config.yaml
encoder_arch: "mobilenet_v1"
model: "model that answers yes/no questions on an image's attributes"
dataset: "regions of photos with short descriptions (Visual Genome)"
train_examples: 203450
image_size: 64
crop_scale_min: 1
horizontal_flip: true
questions_per_image: 8
encoder_norm: "layernorm"
encoder_activation: "relu"
encoder_depths: [2, 4, 4]
encoder_kernel_size: 5
encoder_stem: "deep"
encoder_widths: [64, 112, 192]
fusion: "prefix"
fusion_encoder_width: 128
fusion_encoder_layers: 8
fusion_encoder_norm: "layernorm"
fusion_encoder_norm_position: "pre"
fusion_encoder_activation: "gelu"
fusion_encoder_mlp_ratio: 3
fusion_encoder_head_dim: 64
fusion_encoder_fused_qkv: false
fusion_encoder_bias: "all"
fusion_encoder_qk_norm: false
fusion_encoder_parallel_block: false
fusion_encoder_inner_norm: false
fusion_encoder_positions: "rope"
fusion_encoder_connector: "linear"
init: "trunc_normal_002"
residual_init: "zero_last"
optimizer: "soap"
beta2: 0.95
learning_rate: 0.0043
beta1: 0.95
shampoo_beta: 0.95
eps: 1e-08
precondition_frequency: 16
max_precond_dim: 1024
one_sided: false
adamw_lr_other_params: 0.00094
ema_decay: 0.995
max_steps: 9300
batch_size: 64
epochs: 2.9
lr_schedule: "cosine"
final_lr_fraction: 0
warmup_steps: 1860
weight_decay: 0.04
adamw_weight_decay_other_params: 0.05
Rows from block 3 of the image encoder, named by matrix and row number. Each number is 128 + 32 x the weight over its row's rms, rounded and kept within 0 to 255. All counts start at 0. Numbers have three digits each. After the name is the row's rms in percent of the matrix's.
# conv: pointwise conv (encoder.blocks.3.conv.weight, 112x112x1x1), inputs 0-111
conv.0 105:108123132142143130172109073164156127129214063129163115135129136159132097148164138108166132136133076109068134034111182139086136185113121121115157148134126156227163104130126199147117113139141128096128166085065121166125156130152080119160165180112151133097140118104100139101077129103129127108103131128150088072156117151098144125136151058181
conv.1 080:133095124099159119140108142143129147101150115103141093170117106161117158100090135118122139067074139134148123148155109133162183125137122091142108099116129130117124120146125137143141043059132066164138124110183191068063157111176151138168071156156102143110149120119202172167084154108121162155164093118197101151070062113150172098111101130069
conv.2 076:088112140141140102066109115121136158191183163196163106058129176130155133105128117121111148076118099106119111132165073076065171093113131149118091143130072164098102110126160114115114142081102066118085143190140111109079148141099146137060166117112144220140166138110141134133135148182095118115104146104135176167168165138087140119082120128095
conv.3 108:122136131087095115154155116167182153142119136109138203141134156145121107074126104092126168142135151156155132083124127153158087134125073066127089187120128159200131156122086075107164142115073139172171124120123144146111077096132154248133081152132104100118140110101139158127119127119191103105156110175117132142080081118154177093158148064149
conv.4 089:140139111090096128116134159115141119151107167103189135091136155139084177094129226196150117159183089118145154131174194154129123126088111091121108124128157164083136107129093129143145100213137111118099103151185098111114076115129140175179097126138134095163189104137147127131178135111122072200217106142082152108105138115100141137137108109126
conv.5 111:164112111107253133160137113129111126125132154102144129095168167096158127093097094103120125108132122135179159141133096143149119132155122093167158157113170114125107184117090135137152063160161132115092081130108130119140125137122117170089112122154083116106092077141123137111169146084221141090126150090122118139086072096135093241176116082102
conv.6 095:123127142125106137172134119124088128175100164164120169122172172151181088152186130138086163097170174100114095143142117097153099110145152101104125146138112159116124129117128211127089128163112114127166213153138146123149147132184123087094060188127138072149123066154128112110178132146144060127069171120160104147060139145086147121163163087176
conv.7 134:104146152122135149084110146137169106102097116121099154201158146136172195133135158133133124129094187109088110119069071101205088127123196138119096117118136133134142123135170076140128125124101157093081229146128122141135124151077145149114126091121135118190158132157151143138158122168070045102112148118222143125196122151124108116127128114113
conv.8 115:125112124121255156144122122153118155129111115133123151113114143119151154144165154092142121121055106170075149109084175119091172146123159130120141108117088148131108121155099113114110116141064077104042140113135131146090158126104094097105114140101094116060120110132042143136096110106133130105130122205136165135141111149107118061137202166135
conv.9 172:106130134170101139137112108136148121103158106150139156137117145160120137114107255141110136108159111106108129092039145141138127115140175121129115115140156134168155119121169130102113117129108128050130146103125134109101149131149255127138102102119143125148117162165132136091148111111149112117135171137141133113124138121128103146204128129161
conv.11 106:103142130146133174120168117145131109096142162093124112133170135160104105136089106104113131104103106157230148211153096181137144115063064139128117109144172121107105151108194088129137131073119145191117102127129100150135176117091169101174087115108129109148135167100075103131137088097133151222077101129113153115131074123089132184182140139125
conv.12 084:127131103153163105167106098130217134132055097137130124165110110083084134093154120139112144153088121129158138106085140140079088094119157082096163157161053128165122163085137169157130156168131175148139153099096127157100171152185114101094086129133105027199114176149116196118147169156111099117140137131093149140105122160131092124162093100129
conv.14 113:135103133216116134101138130166099098113140099171110164106109165109177081105104071154117144128097132157130101114189152116089109141134129106136130143090094134142106102140137126117167134187090126078161110076134189064101118128170078146131096139111087113133118142216131128107106098054217173152138140085145101104129157095083181138174143170110
conv.15 095:098097136153145124126142145122134107138091139133170132172147105125101151172166125105132152124143119147137105115061071113101142140099127122135136220149108117112140198096103151134110082145155108084142126159123132113089200113158092110164093144117156177135134108128158126066186117079082102074100161178110122165146166131141193124163217035106
conv.16 122:106102180147179125159103124092061126114104112139138087128145153159155141136125091215133078129130100110151107166255099107134110156145150103110088165134126147150101161112141137131122106117131137067137137109138172102143142107165098121138108098155138126071115137183110154117186122170117137103129135178183095129063115149148183179138123120099
conv.17 107:127156146113114081100134127090107107101085157155119110116048086107066101080184158110138106138108227158159156174089190146106203099112166115123085104143155127145137116156152099118100162142116168128138163088151121149137179114066168123083125123131144117185143138133150144122179148112068094166109092151194156101149094116123115094101153132084
conv.20 076:117120135047109146103155107159095132140093132119136184132154155082084128150160134131140150177163189161109129100087126092116065139150121151105141118107166186159093131088119138095118131112127160143062061105128114082139174116107108168097075033121157123140152141101165119098124186111086158121103185078044138100122169094104119121099126134163
conv.22 118:103141148166068068128120133101138108138127102110135134131107037160043123128069158218125123134102134115143110138131127137140174108139147127098117103134160105086098171139078127098091197135153145135095114171113120135102087128160149134134147135080131117144137099174104125132148145156132131121139175099115083159093056173092250149132117136081
conv.24 086:127107175111119109149124111108126110091150159175097117109175144092112136112095149150114128142205127149085105098149108115108145099147158129134142056111151153102157165133083171154148100166180108145094132079159123156133118145147189194093150134124133216097113113139074090102109129176083065101166078143110161180131160124156138106095154205197
conv.26 105:081137121068143165126133101147128113116093143063120156110108138125110214142128194117147136106116145129158112107073144159106129151150125143106135093116133119120155149126133167107168077119114101050191102070113127116124081118117255133097121168113147134172131161140165087158109145152134118143106131130089082115124147101124132156096060117138
conv.27 074:200130094150112130197190137141120153119126109131177128115104134114125112098073099120133143159150156129121175076141085174041145139132135141145131093121073145075174137169103122129138163135146138173142186219141120123091153131139123149146143149135108173133122114161109178151136123166140158091120146111093164123000150160158082138102143110107
conv.28 090:153092119145161105156140140153095094157137173158104163168083143106098162105173147135125135078159108167119135102121069154180201200090072147126144111175134108122096177143130133191144129165122095067079130132128144107124196155165179105116178130107136093140134181126120186119111117118100101146127130102152109116112174177187179122163140057097
conv.29 117:122150150106146142115158094143203132102173164131158144146138169094146182160122117141130116161117130138142129132135145101145113133060093154131126237137060126099123187089085117136165077135076122147130132124189134117074125123133133255101119093142131099187155101124075135135127096135148138162128155108117175125074125136094129104116110149090
conv.30 100:104141121107146142112114071170066138145131129170138111075123127149102174086090120154130099124091156154188164140093126123086113116131114165131108160092125141159115171151140057109117142112132158154092152192113115129124121132054163122147041111106070176188158081078118121184149133200085100123132163162146086126121118098106144069188106144099
conv.31 088:079088141162136112127089124151080127129168159182109086137131129164138132173144136179109183137120149125186108117145126075178132142134138121111126120202192036115124143116160185146114115113119201153136100137105126169109143118124140124152179095148082121065158071174156095113179082092136106124125153193105094166160111150075098173103155122116
conv.32 085:108083114130090126106104137152047099108119116095091090120089129145122155107176164165192121072123105100151153075151130121121071108078106117118198124138085093109113154106059147168130119172141128098106193127105130073147065109149203094129157157155105145118130208096150111157117104105161104139174123119166175159157095103114160110123122154175
conv.33 116:175125141085147116106108057132165132124162147177115109164100110091083077095076139112098170141094102156169204109107137150114107161116086150119147114133168099088072145176174167133122152150161115186072147147177140112092145183120153128192168162105117018118159081146135170136123131159124146146135072106144132106135119095166103136134122159127
conv.34 121:103121093127166109124145148102106077172129144057170111150128137143193117128219110063117084100127120076116123131227076107106151147151131089136130136142140122099105183137134104110110127129106123064136119148111098116139108150154121108138113152116140148121134152255143137136135134140155142121130100133068120157156112097106173184138102124055
conv.35 124:088139131112057122089168070141086173102166162152131166111148118094124106166129157137140157081101150140165120106163100165134109160146155123125097194105096166126117138100133096119095136170156159106150088098194133158164105114148132127120145170182153091137119105142104188142090140124194085157107100133072075129155143168108204108118204087188
conv.37 090:117087125142129080098143136150084147100190126152130049111164103122067096160192118133140110106151135062208119171126169151075135163115124146154118047099090122095121155123081120126150127145096080118179144144145111111061200126092123147097111132108144162123085201085143138125132122082123102097090123145092152101111096156168097122178123146146
conv.38 104:110154148147120119135148101142112168118118124124146111153150105116150135146085070103162125144149187109162102173165056180138088200117061133177109124169096127111105107095100149172126087121140150193192138135130179148066153156070112154125128163149053160091162076135065117111060137123172119126101104120161135115194134152124148142121152117088
conv.39 077:151152136114109159117168116154143130143202096131136171169129178184142127107058120052126128156177114092114107162165135121040152144148144127149141076103091140151094128061155108122171197159142113132136182144152147132090136114088127109117153118107091093110110086140182075180113099140101143099147155142049154163178136142098163117077148101116
conv.41 124:140198134162149125146171123115134120095109184130132095110137138146119160115132128073129084115147148136109153123003112101098133104122142122106154138169146048106108125144115138119138133126137128255132113066095113060167133099109158104109119162081058148113128114126129124146118132109084099113127089114100088173167116142146128132117129099123
conv.43 077:053100109111129179083121167119144143141122131094123095146202139128114158123118170084064107105094145156114098092116097106143068130153191075085093118107169115151123100104140181110170111101146119137143098080076109090089094069120106116124100156195171143130114125103104147156099140098097149140116124105048087139134122053098168124119091157071
conv.44 117:156110155130132083151120133141140142119105125091118115091127113132167136092095107089112106149095135128131140110130213091157093124169129153150083115128124137137136155130057155134123148151093168255125134184109134135110097153073099133180090148200104102142139093117110130083122136125069120138148137134165056128193119169127181094136106214113
conv.47 076:107118085085172146111117073138127164118093089164162055122068089157102150089128169108058102148107144099124116133129114116124138138086125082145125140100173175133117159106151141122137191145101150114173096117140125095147140112118138105105144101120103088130063110087143082156088092097087119146104126096115103079142092162108116127232095029088
conv.48 111:158138122097105127145108076184191123127145167053116078199144109133126077138150079022120110108097069107192126129095152143085129154107101112116166130126149118129082149135108133147147140099189181194124139151141130209154129128123068143123176131147140136124116115139113136125138150054084165161121134181124087121143120144099123110090119169125
conv.49 073:095083111110122145121101130076084151131113086085131125114172094148162126074181196124137117118123090163108118109100074203198164121169137138086144113130125125104161153128144168137135127118112119114093111119090130104108181161156123141093105191132071073147111170101124140116112156137133147104098120217057161097138094097120173096167093206099
conv.50 086:121116146144119070147152157181149139123073121082146125131090099111186101104148118130134068183157162135099185091161117145102151134114146171140118109104066095108117145137128130113107099162106127141116134133106135163052144172130123091093144130154102136156142154161125146111150077086156165172181157166073110115085180122180097085155218205080
conv.51 075:104138055116120137092087159100088128153106126100102138125092117107097134080127118114139121100175116133168043105126156119182064146164127069127115119139187111097141121097115171088127088139119123146214095108056150083129126130139062113138114099148120079126118115142138168117144156126155110152157184191067090065136154098102084152104100176108
conv.52 130:092142103078152170128151137089108098111109115134113115214120144138130153138255109120122143126140167124094086111103153171168128078130134111098115155117120145134069119153146091083147124098121125044131130172136156181128131122141079109157217073133106119146152127108131135104068126142109165087140105119140123112123111120147123127160142154068
conv.53 110:108123111169035134120107138176099132171124131171165088195102096148131110128140134148127165186166141155151119129143108132130066084108076115136161106121177118122091141103164127140158141106148121130119040136126115106105139124183125112176218115162166180110106128092106123106151095140127158129146118058096146126099075087118105089153037164127
conv.54 092:161112111149133122087113156132200147112127164138154130120066148140161128127098079157143124113161155111137114181137085131118112100069142169145108089133086162140239145146117110103100103184126134141134191120197079132116168141071123142097155111082162149140067067095168171098071147132099149087129164131125131121129133149103173133063143087164
conv.55 088:096146132128118165151102148183129147159113135141154115086139122120144090109131158108194106117219136156081185085128084164102103106105081121103124096140131099097088156128085130127149129183144153145150079144057145127125091125125199137189173183114118127130091164088187108123065131140140127082132158078141088098148156148199152106149104133191
conv.57 095:145158150170139117135143088050117111155175081183145131110147165130155144186122096073114139190170132119078112137100052102135120140142153101128109134178069127157174126095160173139131110134139199156164145102175111136116127123089067114127106099154135163071149143126158139108156094116098198094184126153131127129150180121060161153068146155131
conv.58 094:110113139149135143134107054131151173090191146184117139114173099120117107176098123121165122092104133141081139173136119185110129102101117108156115160126094134092094120120108154139148034165100117157131093138111094163135178130146117102162098170104160091115130153186129125119131112103135134031140122109205116099040124117219170124129154119103
conv.59 110:144142109113136114146187141121135112177171141098077133124174107127093124120171204128094116150150165138106112070112152112157130139116162165139116172134135168136150126123109192130127133110142158081093179124153086126126152062091154117157099116060148127086182119125092111167123143185084112110128101197174110116233113104168074127106177166165
conv.60 125:120124131095107157131073165135145120141089160056101190098150096147094173120168112134145107098126117147108118098237139150127138117101115154144121109133127217112217131125220117154192139123136129130133126157151136100202167125113117124163109138109138123170063142132124108183121110146147115102150140143095208157087112124112118134119184141156
conv.61 087:086127116132061101049133136079154126123172121120110106169129128093080136163048129147142121160140093097164117123100197107121082134108162123189119168116150133136069114050119120117091120130124145166106102135080153141154108136143151056174137178161122119183103119158107138064163138170145149104123130128094158156119095134074055136065143135137
conv.62 130:101169151255102116128088122139157115152137127077173111143120127072139103153075140124117113098119092107091137108158084132105122146120125127176124074133120080119084142109179197118101158139143093176127104156163100063131125097101138128123078125168136146122170106116124119150101112090151153107143164108118180151133122133126065120154118079128
conv.63 101:135020140082127109084163125178186155129125159126080138153101049144089138150214064091098102132070129118134103112181101181147150125099092162123116154131100132113144176127163121109130102114100069101098118131117135152162126152121124144086119080095137128101168081103114105130079156104159128102131141173127101160126096126129135090084128211112
conv.64 109:111104160180154131083096143090098134123124165173143148152078062117143116145156128153093180040090075145156147168191105125107119091116118152166139171110100129143138130195140104161144186137123139163161154138124098115071081158146117118135173156137095102104120154089172085092066158132177148162118131117094136159113131093157142196139077100070
conv.67 100:126157106175113130127155132108166122123120121087160156124241148119068112134073132080091112122081157119094137119226126147106060112154132135144113091109090114111057132179131154141159069161115097163184118105117114158127137113131117098160057112135170110170107111138155141165134157083109171132134116145070136153107136102117112071160117185154
conv.68 112:195144088089088110104194138177137092118122137174186154089106133105110112125141131097133122137103103145115077214129220134073160132093110147122134132119162131138131109123176118116124103110089133089066125093149162131089154120164198137117082140132159090093096128133132164166053121146159097115162119129062167165146073118132140096174156168153
conv.69 086:127113105148159139108190110104144105130127107164128156141150129123155085054127154079078159154092090144101128092120099143187172176139106135087157118140121178139167136156126193153149109151156179109145107131163164132119187143159094141166101168093115152095139239103195136103099110191171173123170152149127131092101183099142110160120089135109
conv.70 117:107181157107122106095093127128148120130176146187121163164122101148151180113158158181179120092141140131096127114112121143117163124107146102157124096097152222143147149176150110163097120130166097017115131106144100058182166093125217113118075151141143147085102132131114124135112175107149065139127125147149155142171111102188093109143090125144
conv.71 141:117105133114105138091085123187066128103143144104104103167166136153066129108151122132111121136091127162142118171094157129130153122103255154133096136131115140121152160120142206134151094117134140111144119121124122111091128116077131097126095124123139126175127078134185132160148154173103255159149136102131121122121105132097104142052102157166
conv.73 093:147133135149153117095099134135070124116128161111115110081163181129138124145198136089139116156185117089120188085106126152114112155086117139104162103154059140147157152103125106130123178121173154102092128061116135155124118137091177129139203135180108094137133187089169121086091079148110099129092117141118161142164177138202152115195182069160
conv.74 106:134141161139188117130165137175105124160193131103133136087166108110131162158202044089149175131080122115072111084113121162143140127117162078133122130158151154111074122168087104168077102129142090097158093153115095201111065131115144140081161119188136075122098157117117137110118094073134083112090152112124125130119144162094185167102075127136
conv.75 094:153136186096144110138141148168125127198152121118165085117113105137141165125122131188154161075207138086182106152140093147147163140057124150108115100124164152143210111093145107135123101156124125196202156095182123101068130142147100122144223139133162137163150113113121161083093123127092093135099137125147111111125111123102153149087095107064
conv.77 114:126135133158153057075158096163142120113159139216151158068062172141156078116117144165102132113092141104143089156172119036137119122162147114102122123083139097109135161119143131139102142122081065092167095072118117068220159121169139116152146103104111112127152124088125121118118146162102189098171120124091114092120092073143141114133095133125
conv.78 084:150123237115146142126144117109151134133129103055115143138143147121145096136106129164096130096107127150085118099109168179078093116122190107118136083125099141149152138102139164135189083099144201108146144151081128154110156124152114130152128100152126200105084149101169142074179074185170138132133088134123118124124157109095155137127075122240
conv.79 097:172163120149108118113125143125162153100114182067124163125165108139100123119123131117168129159145102148084169081110154148121141127086147159138129111183089126121153138117080139122123118093152198153130144134154145196129152116102107150157169187133115167150147086098105157140103123074206151054095100150074189128169182126127071120123223129186
conv.80 081:146121106175104099148123133141042121165175130112145118126100100130153086119123116123142128123184146112108171097097128181165138117100071131135108137108092169095209109092085134062101173165097174130124152150110115135122180106094114132177152124174122141143084136168069165103140165140101146091100089138059157096188142162200163092099127165167
conv.81 090:092084159064124140123082152173174140100151133085148109118098163152129138134118123149139141081162133162158059194167134066131140132117082097151117125170158177128121110102187112136130079204094089153197160091134136176085165103155150124134154160134147119141127125100179059151130120073125180088116123116169080111057103131127148111103165132143
conv.82 088:057124089122122120160141143072110144082104089083119172155129055145200125135160126205134131096119124104103129107134118165101125152146121107133124127106134041099110141135107190143140128146075132148138131193118122108102147129121128121143195125117138102112106071068178137115077116121173158139161135121215121124120167136106196049095142099116
conv.83 101:119097107078075158140166098127066129128133163150155124131158113116115143124182153146125100138102120111151165101117133171121138125090134144121151144115161098096079154144056070172097187202163131107148176148080120086154161128172083128110093150122106099050114192133082100147138096065132083112093157134119165112153125152151132160166204176094
conv.84 095:105107137088180135133153119137099144094154117178074130132120152090085153131079111095114124140112016120152121108093117191100103135249173114113127184143103191134082162113166176114138148168136176123063121155093163149116111120154112126140127134152169153133092184120157172132070130131097099137157101117096150130141139113129121153084090100120
conv.85 086:135120099148136109099127146156162107147109101129123112111147117156168112091100087158097125239101138098096131118139183169135050099210148122117095111153099151163093181150032061121132132146133114129121126073079124150076110138161104136162128123172162138105150110158135130115101146181133131137120165127096059113097058104074151098099133146131
conv.86 084:109175126094138143107089127083148147136095139089097099148071138111129164149083102156135108114083183134125129122178177143171137102132106126142117125151156177089121166097128114103174202124126132136138140082178135111114134138106107103121129169079142132117115110146091075161115038151046168212172126145067098125202141112154151144071129091100
conv.87 089:103155094082096123115139094095127138170095138059174199107129084077107150112078103175144123155104120121166179091069099191093084158096174166116185168110088142132096109125076112160142126096127179102130099157122113084084172152151121126094092127189128153151133225108105134148080132130155133137100139137134176144129094126141097135137153162160
conv.88 103:165137104118166146163139106160167112101079121117077176116140154058147102143038102121121170110103136120088156118090136148119153154178103136127143026127076124129113140123106118127094255097143156124119096116120107206081122111189138096110132132121135133139141112097129105095152124092142156106150129121125125123174171119113147108109114129116
conv.89 084:183137121159125121118170130081119122110101088195181177139178123069138174102098151168109095129145195150201136137223147156087120146158170098179136156103090191099182136152133184137089117139130111142115150107149114105110166137118090097138099105098116098132057192094116135088128138147119128132159140134115108126096169130109123130199100119091
conv.90 074:173120076114129118077136124088158080106143116080089091154156130142106131109103129128082116144084148194125138103132092101171086169130150085143050106097132097163111107080133117122192127128153104151060067083166133099111115121096126119162125152061106141110081062108165140145100148099093167172118072155049097105161141138121118116072106141130
conv.91 080:143121117141102114139081139124134135099096187144154084096095135150106193146114168107154113107097092121208112088162094104164088138159112092173149129110150103125062143115095149127176133120126078151127153174087153144132166132145071106133148103176054174154098156126134133178096110071155114147141113090119136148071055110088067158100081111073
conv.92 078:090123135139132143106132129130139115118193130077084168110129118149150078108128064132080103107090156128080190157115164184108174142119134140119116069130084180104198111107074179180119131152148142130121154155099116162153183127157076136191119089130118124095139183149138163114131086186095079119091123181129115071107180156163166104137169147152
conv.93 122:129135152118136155111105134131139099131141134111146107198166100152199149125075112127106136114114157123162184125100139120127102132230098118147144112137032135101075125140103095149125174021073109116117122172132107089105116168105110114103148122109149106090110139096114113134124107107136171147089172197093116131114129129125068194159092199128
conv.96 103:136086128048104156098088112168125121124141169130125145153132111144153162128013145138150133138089148116111132166079100109116122131109130118111132075152176088113211152187118090084098165192134071180145128196090115154152160122175187093141153109076095118151109146126112090079112119145152090140139134142166103094116145158161109119144113147080
conv.97 102:151150098118103103100148147155099135122139122127155106083091110143139117085141092059134122103208104103123133156138118184166113113051134160124118105125153165145145120102255075079089135122130134169144141170135157129152128060115120137141115084114112074126134134147124099101116099071164066112119185133100151140129116135120098121150106054170
conv.98 079:088118118078118134040159144132119118097128109131166112147163108133117096110132151121141093136131125123107167147114151151145060133141163062158120151128167057109029149149127165123090136185117102118143155176156102179175162166136094079161084177115155107088131154102099097153169135136169096080123104105184128139148140172090073097182094094128
conv.100 072:142119105092160110188149129112080136141146113148092123221176143121125119150151136170092144110182127143107107033085190134108137079142208135138146122099145139134130119076125175105100115136169115119086079112162118113136070140122094135127152150133160116147139072098132133126162119125190107056114153118100109085155090155091040110182106132134
conv.101 127:103139148073094154100145141179102165160125078210128108067152121125146127163188097124130111120110097086097127141157198121096126124167135095151144147111176120134098154156132088127100154140107048204120132156137105106209142100137114136125178124178158114171151083089115115172090143120133101168105073128137039153125153137116146091109109115089
conv.102 101:150134140092072121061168097123129101118126132169112162181120099055178109110115160095114175121100129146137110120109145128139122149155156125145167205137111129110024106125187167155127122134101115158217182147166138142153084142097139179108113109107127078120122165092104102104157108103119152116103169174151056144141130159094182107124139131073
conv.103 075:110160143148095116137117108088130103119139088106066115154094135145131085086077102091085076164103154064120176110132124125127135081135170137091113115125107107098157143115134116078093118173153151167178190125138122135158147152058047088156104086103114155139112153093181126097145090180137123140052082160093100136177145140141079073101088110166
conv.105 090:113125117160151166094155144092151061089131133084171145126144168148120156161219058156155146108155091146191108128151125143139180120126126114109114123119106096078129185109109096147070097092063147115079114147144134082087125136105140206163124140140092088141061164152100121157114128181106081133116150144085171146123149130087156108167121174080
conv.107 075:075154120133135143149131145181104142161079148083135057147129122132081176151126129156136102105159143125151101072111155107166135177103056116162132104133065104141240168081108120153122076146110143142139111101118128171118177099142190089104115167171164123166139144106133104135123178113091142145112126091085160121164047153120190141101138115121
conv.108 071:164137105103121156141097194166185126139055110100044131184104109178081177150054171184124116113126130119106140084125155130135175151115120165099128076122158142089111160141111141137129113099134070164158120135070145101129119133135106136087104134130134172125086110101115085157106139162114156174139077069091114146072091170115128130115108050093
conv.109 077:055153108087095137095127148116111116138094104096170137107141137103135162135096184138133132131092127120138144120152120145128155194162162142110185046131119062109069165146072068146098175124140152154135112095176120187138111140042171141109101064116080144066128112122138116078185104154077105174143110111119106134149138132106169135149181111131
conv.110 079:135096083109177153141165124061141138142155109112139129102090114101104156130190102150095103178120087160098201096105150037140081115152103171146128131097146116168114165150089143146122123166134124104084145122153181127137149181160200145102069190109144173074141099083143158123181110116145164176101174150136097092111090108166153124147132116162
conv.111 099:165170146153120176112095158177206129117172101086140144107133168145120105104203114111172106131149091074180106107087111109107083113174120091119118107095129128126159178108165148176099110097081177057099105115185086160108100148136114120108181143185106130166138159083085148161098117114129105096167066184116111173107127134102104150159114119108