config = dict(
    crop_scale_min=1,
    horizontal_flip=True,
    encoder_arch='mobilenet_v1',
    fusion='prefix',
    fusion_encoder_layers=8,
    beta1=0.95,
    shampoo_beta=0.95,
)
Rows from block 6 of the image encoder, named by matrix and row number. Each number is 128 + 32 x the weight over its row's rms, rounded and kept within 0 to 255. All counts start at 0. Numbers have three digits each. After the name is the row's rms in percent of the matrix's.
# conv: pointwise conv (encoder.blocks.6.conv.weight, 192x112x1x1), inputs 0-111
conv.91 118:119134069132138091136156111127139145101139130094105123122121116112114138134107107091090100154119121087141123121118159110131106087152117136131145203126128110116145148135171152255109143170181129111214078140139156089177094154176116170142120119107181105111124062150092109090124159092126142124000134103112154116105132112115102109090183105134
conv.92 106:127109113120127138118155122099090126160157242158109170169165105109142127152136190075142063141125137173158156119158111127117185096130139153129120130120153101132121112190105135197170124123092141127075135135091096094147145151174138135177124142103078116112046127167134139158140138113137142165061135202059095099116099094161107150070132108152
conv.93 066:116172167141139132135112161137062143067110112114128120125119120097123141150137169095179116112076144202167129179103121100014094108057112033123060083096124153120124131151099125090116136165144133189114092108125088137154164166172106133156095177106137130148127128109130122147130149118114138114129126138104144126101170163130152120085183127206
conv.94 098:159092132149134169115143111119160126206126106170126153115130108044154144152159170144162104121186123157117168175111143162118091137198134122096139109130089119113140122091094135132091144152112137153123152156067130170104149122105116121140105145195090121076139111088124155122140094116131054168163057101116073099157117135224144127213163115115
conv.95 099:170135126102131144141077078115114113165156099104166128113157144048132127138161066159146136057168115136118082160098120152118108103138091191104108094147123157132137131108114129216124108164127092092094070144165173133131111118166135186118134098068047104203109109221138113153120163130134158169143106159123108148117122125076112152142156126142
conv.96 076:155110201092155123113117110125175142121104158117163107107089092144135128136156139080135105167090150224060161160112144131000133133146130149140128097123081133122134117125146102124135127093079133130080125153130141114098100095172172131128107107114117131134074121161137135089156071140130124141162102185154120120135139192104128111094042127142
conv.97 142:189162160142116123110134166141111119136143117133074149151121140145136121134145129138103183246145110133124093122135114099125064098166132105122129134107104198129144143130238141054170142157101072111125116124147165128099111118110132143118155104165104099186121087092110130153107144140113095128110084044053121124131124154102073116079085150145
conv.98 086:053108142136175134153072150155153124147117200149090205123120133095138106141122111179104120138102103107149128114107157128125176073101141089150088074120135087132155104195163107130107115172081169139146132180155109088171118134177149116118101112079116129155141121100166108123163175114171206123136177048093091174137127086133100117159106084118
conv.99 057:082061156096092154122205187080116123036108135124176157132141217115127120133165066079104121149146130094094105140119146110108088167155090131130088154162118083152107107120117135074121134144166166086184103123124109108110137081120123119107164176139115100125140108106094159119095134084115171073120169120051116118131103107160084115122079121126
conv.100 069:098106109136147127100110108120160102118158087184145139116110141181089126122148084124114083173108128176102158130118143106143143126086174135131064147112139141142106139154118113102057152146096134187011118183121121122097130122103103159070163026133137182135152161147129087146115084110144152120125095161115114137166145136119187112112162118222
conv.101 096:104168117218150143133133145122156134162210104140166126149102116132131126154105116226127138159133114177132145096117136132097184153135179108131082066136162106103126121189123130100069115082165061151136135124113145106127149116127117136126122123163168148137087000094135115096114124137137162133130170127083127089114129140158136095093121099092
conv.102 115:149114148135093167104135061139149143184121107205138157136169122133103128120117090094122137068173131109125092102126105065149106110097255129163137141124089146105151127146110142104146145201153133117153151145156108112129138109103154053138100121107105174094162195139145129105136092134101174140156126109116197120127137056121172097136118117125
conv.103 106:109137123082112137149128108146159107152133155131126084128146162121130136112141142121166116091133123164130191132107111186110066126096104255136111092182099172139169163113111129104068098118163107100158168103200076143144136114066151162120133123090215096122078121093145142199151133125125104133130152112099104144141145130105108160116154096122
conv.104 091:222099139063115080134175084123125130129083172112094101142136138132102136121130145179150073132120141106130109120126132080155130132133121140152097073088107158112110151149087108125125133106175111087036170156125082132125127102125145090159104116154130163133114083155123128183130020160110107134080136105075103128123121072111181120165208154150
conv.105 109:152132125100151157133085170148149135022130213130129104175105115135144110090123141085096110193154118130130084140069145144077195163107204101118151126155151092141137141081139114122154121101077087074152103136174138144112133127151108126140090189213129104095157122145106116149112102118118119158084083109150074082126114143133108159112165114172
conv.106 097:092186100135140126121075136099148089140137145092160092091124091116074122142084174123111111123138138193130100100155108145138060127059156082149127110111167164134116122130188109133134121206138069107146193117182148134105158169092149132110145141073059146115139182092094129170128201132098132115124075149144179097133120117150176139065129134105
conv.107 062:173126176120123154107129080138178132150127094122095072130128134102139137129119176101158165110149147177090155166126130150072114144135129118131154111162165141114062126136124157080142129045192114109114099119131098107167142088173128117160147162189124083100186121092133175102144021110182149152056131136096144120080154128107060109125093152144
conv.108 110:153163123181134151147120167105171095143088132175085139111124135160111121086119110075173091144146126115099088141169112130165117137117166091130209216181188110125139111121109118099209098078147142126108095120124102149131148120081102044122074133112142150200146100201158113162090108144124111131107131136062130150087123101170160121120102142132
conv.109 108:235146169128119129166105113101070177108153138111112109094133149129093116172151168104151115091083138184114078151126154132151177125123088101123130076128095151171121090141147134116160133155102081095110142128189095216136139086177118118116089095167164153174091099165121146131102211165147167136196158100118104132120111132088130097155111118142
conv.110 099:105078125146134141117161133142116137154170142106124154140108127175133134139091179142120127127138124219104139116128108127173125112137100102127140099129126117134108179120108131108176134175153106119090157125152103096133134139159075158164154090126106098124255154196115129163116073135116122163132159120087180131070083111122120148166131112112
conv.111 104:103075163225132145111105197133129138202089166140128118166183118147112141132149140079131169113178109143138113146142134104098092132185180134131132053084087190153113142177103137102132145131149143099111089137102104072163109106152130095096148119119207139167108114087134130137126133099152141122125180154146100214113156128079176128106097144141
conv.112 116:113077169081134080147126128135139090133097088145160125108117118160113105099109166110137077157107109104065137120179104103102134124108181124117133158126164173120107110126153132099131094251121144129141157090140167056111083085153115100085221138106122144150148128122142077129121105087074154105147152163134220149143105109111138091125070119140
conv.113 095:127119121201123118113100103053126125124165057109122092095114156074132126168117097171106192063138149150091114122153137106149142127142247096137119167124095105103122109159096112120105131106090119116153111172156176082138143123111131176159095103096143109134202104188093146173162105136149151121116134082092149121200111134137123141099065122121
conv.114 125:139119110187108118143180198113121136141152144121110141133121153146131142114159138105120130146146154054148133122165130119081133127171170145137137071099144112132107107116190151082128130122084119204079096172100090087155130117126097139114143134103153093145197151177090149122153119109142095116116030181211079123188136105151052130112130076155
conv.115 091:153141163218112170132138080100102142158059119143085131124094123151121139156085137133112111153230102163169119158054119112110100140165067138142091095097147173114143152128106099140138154156123094113123094098114107085147144113101083043142059132175157131111174107162162134137126093113166107119101166151060119110147102155090152124138108167104
conv.116 068:126093119111145182177138126148172145141203109144090140119132132118149122110143157120145141121106141040152119116145122103112115175075110165136065111140094058118114111108112149099114125072144131201148114144163109155097115139171114099112255121119162139135120097074152146176145140115112145139140113066134123149109102155150080091108117094179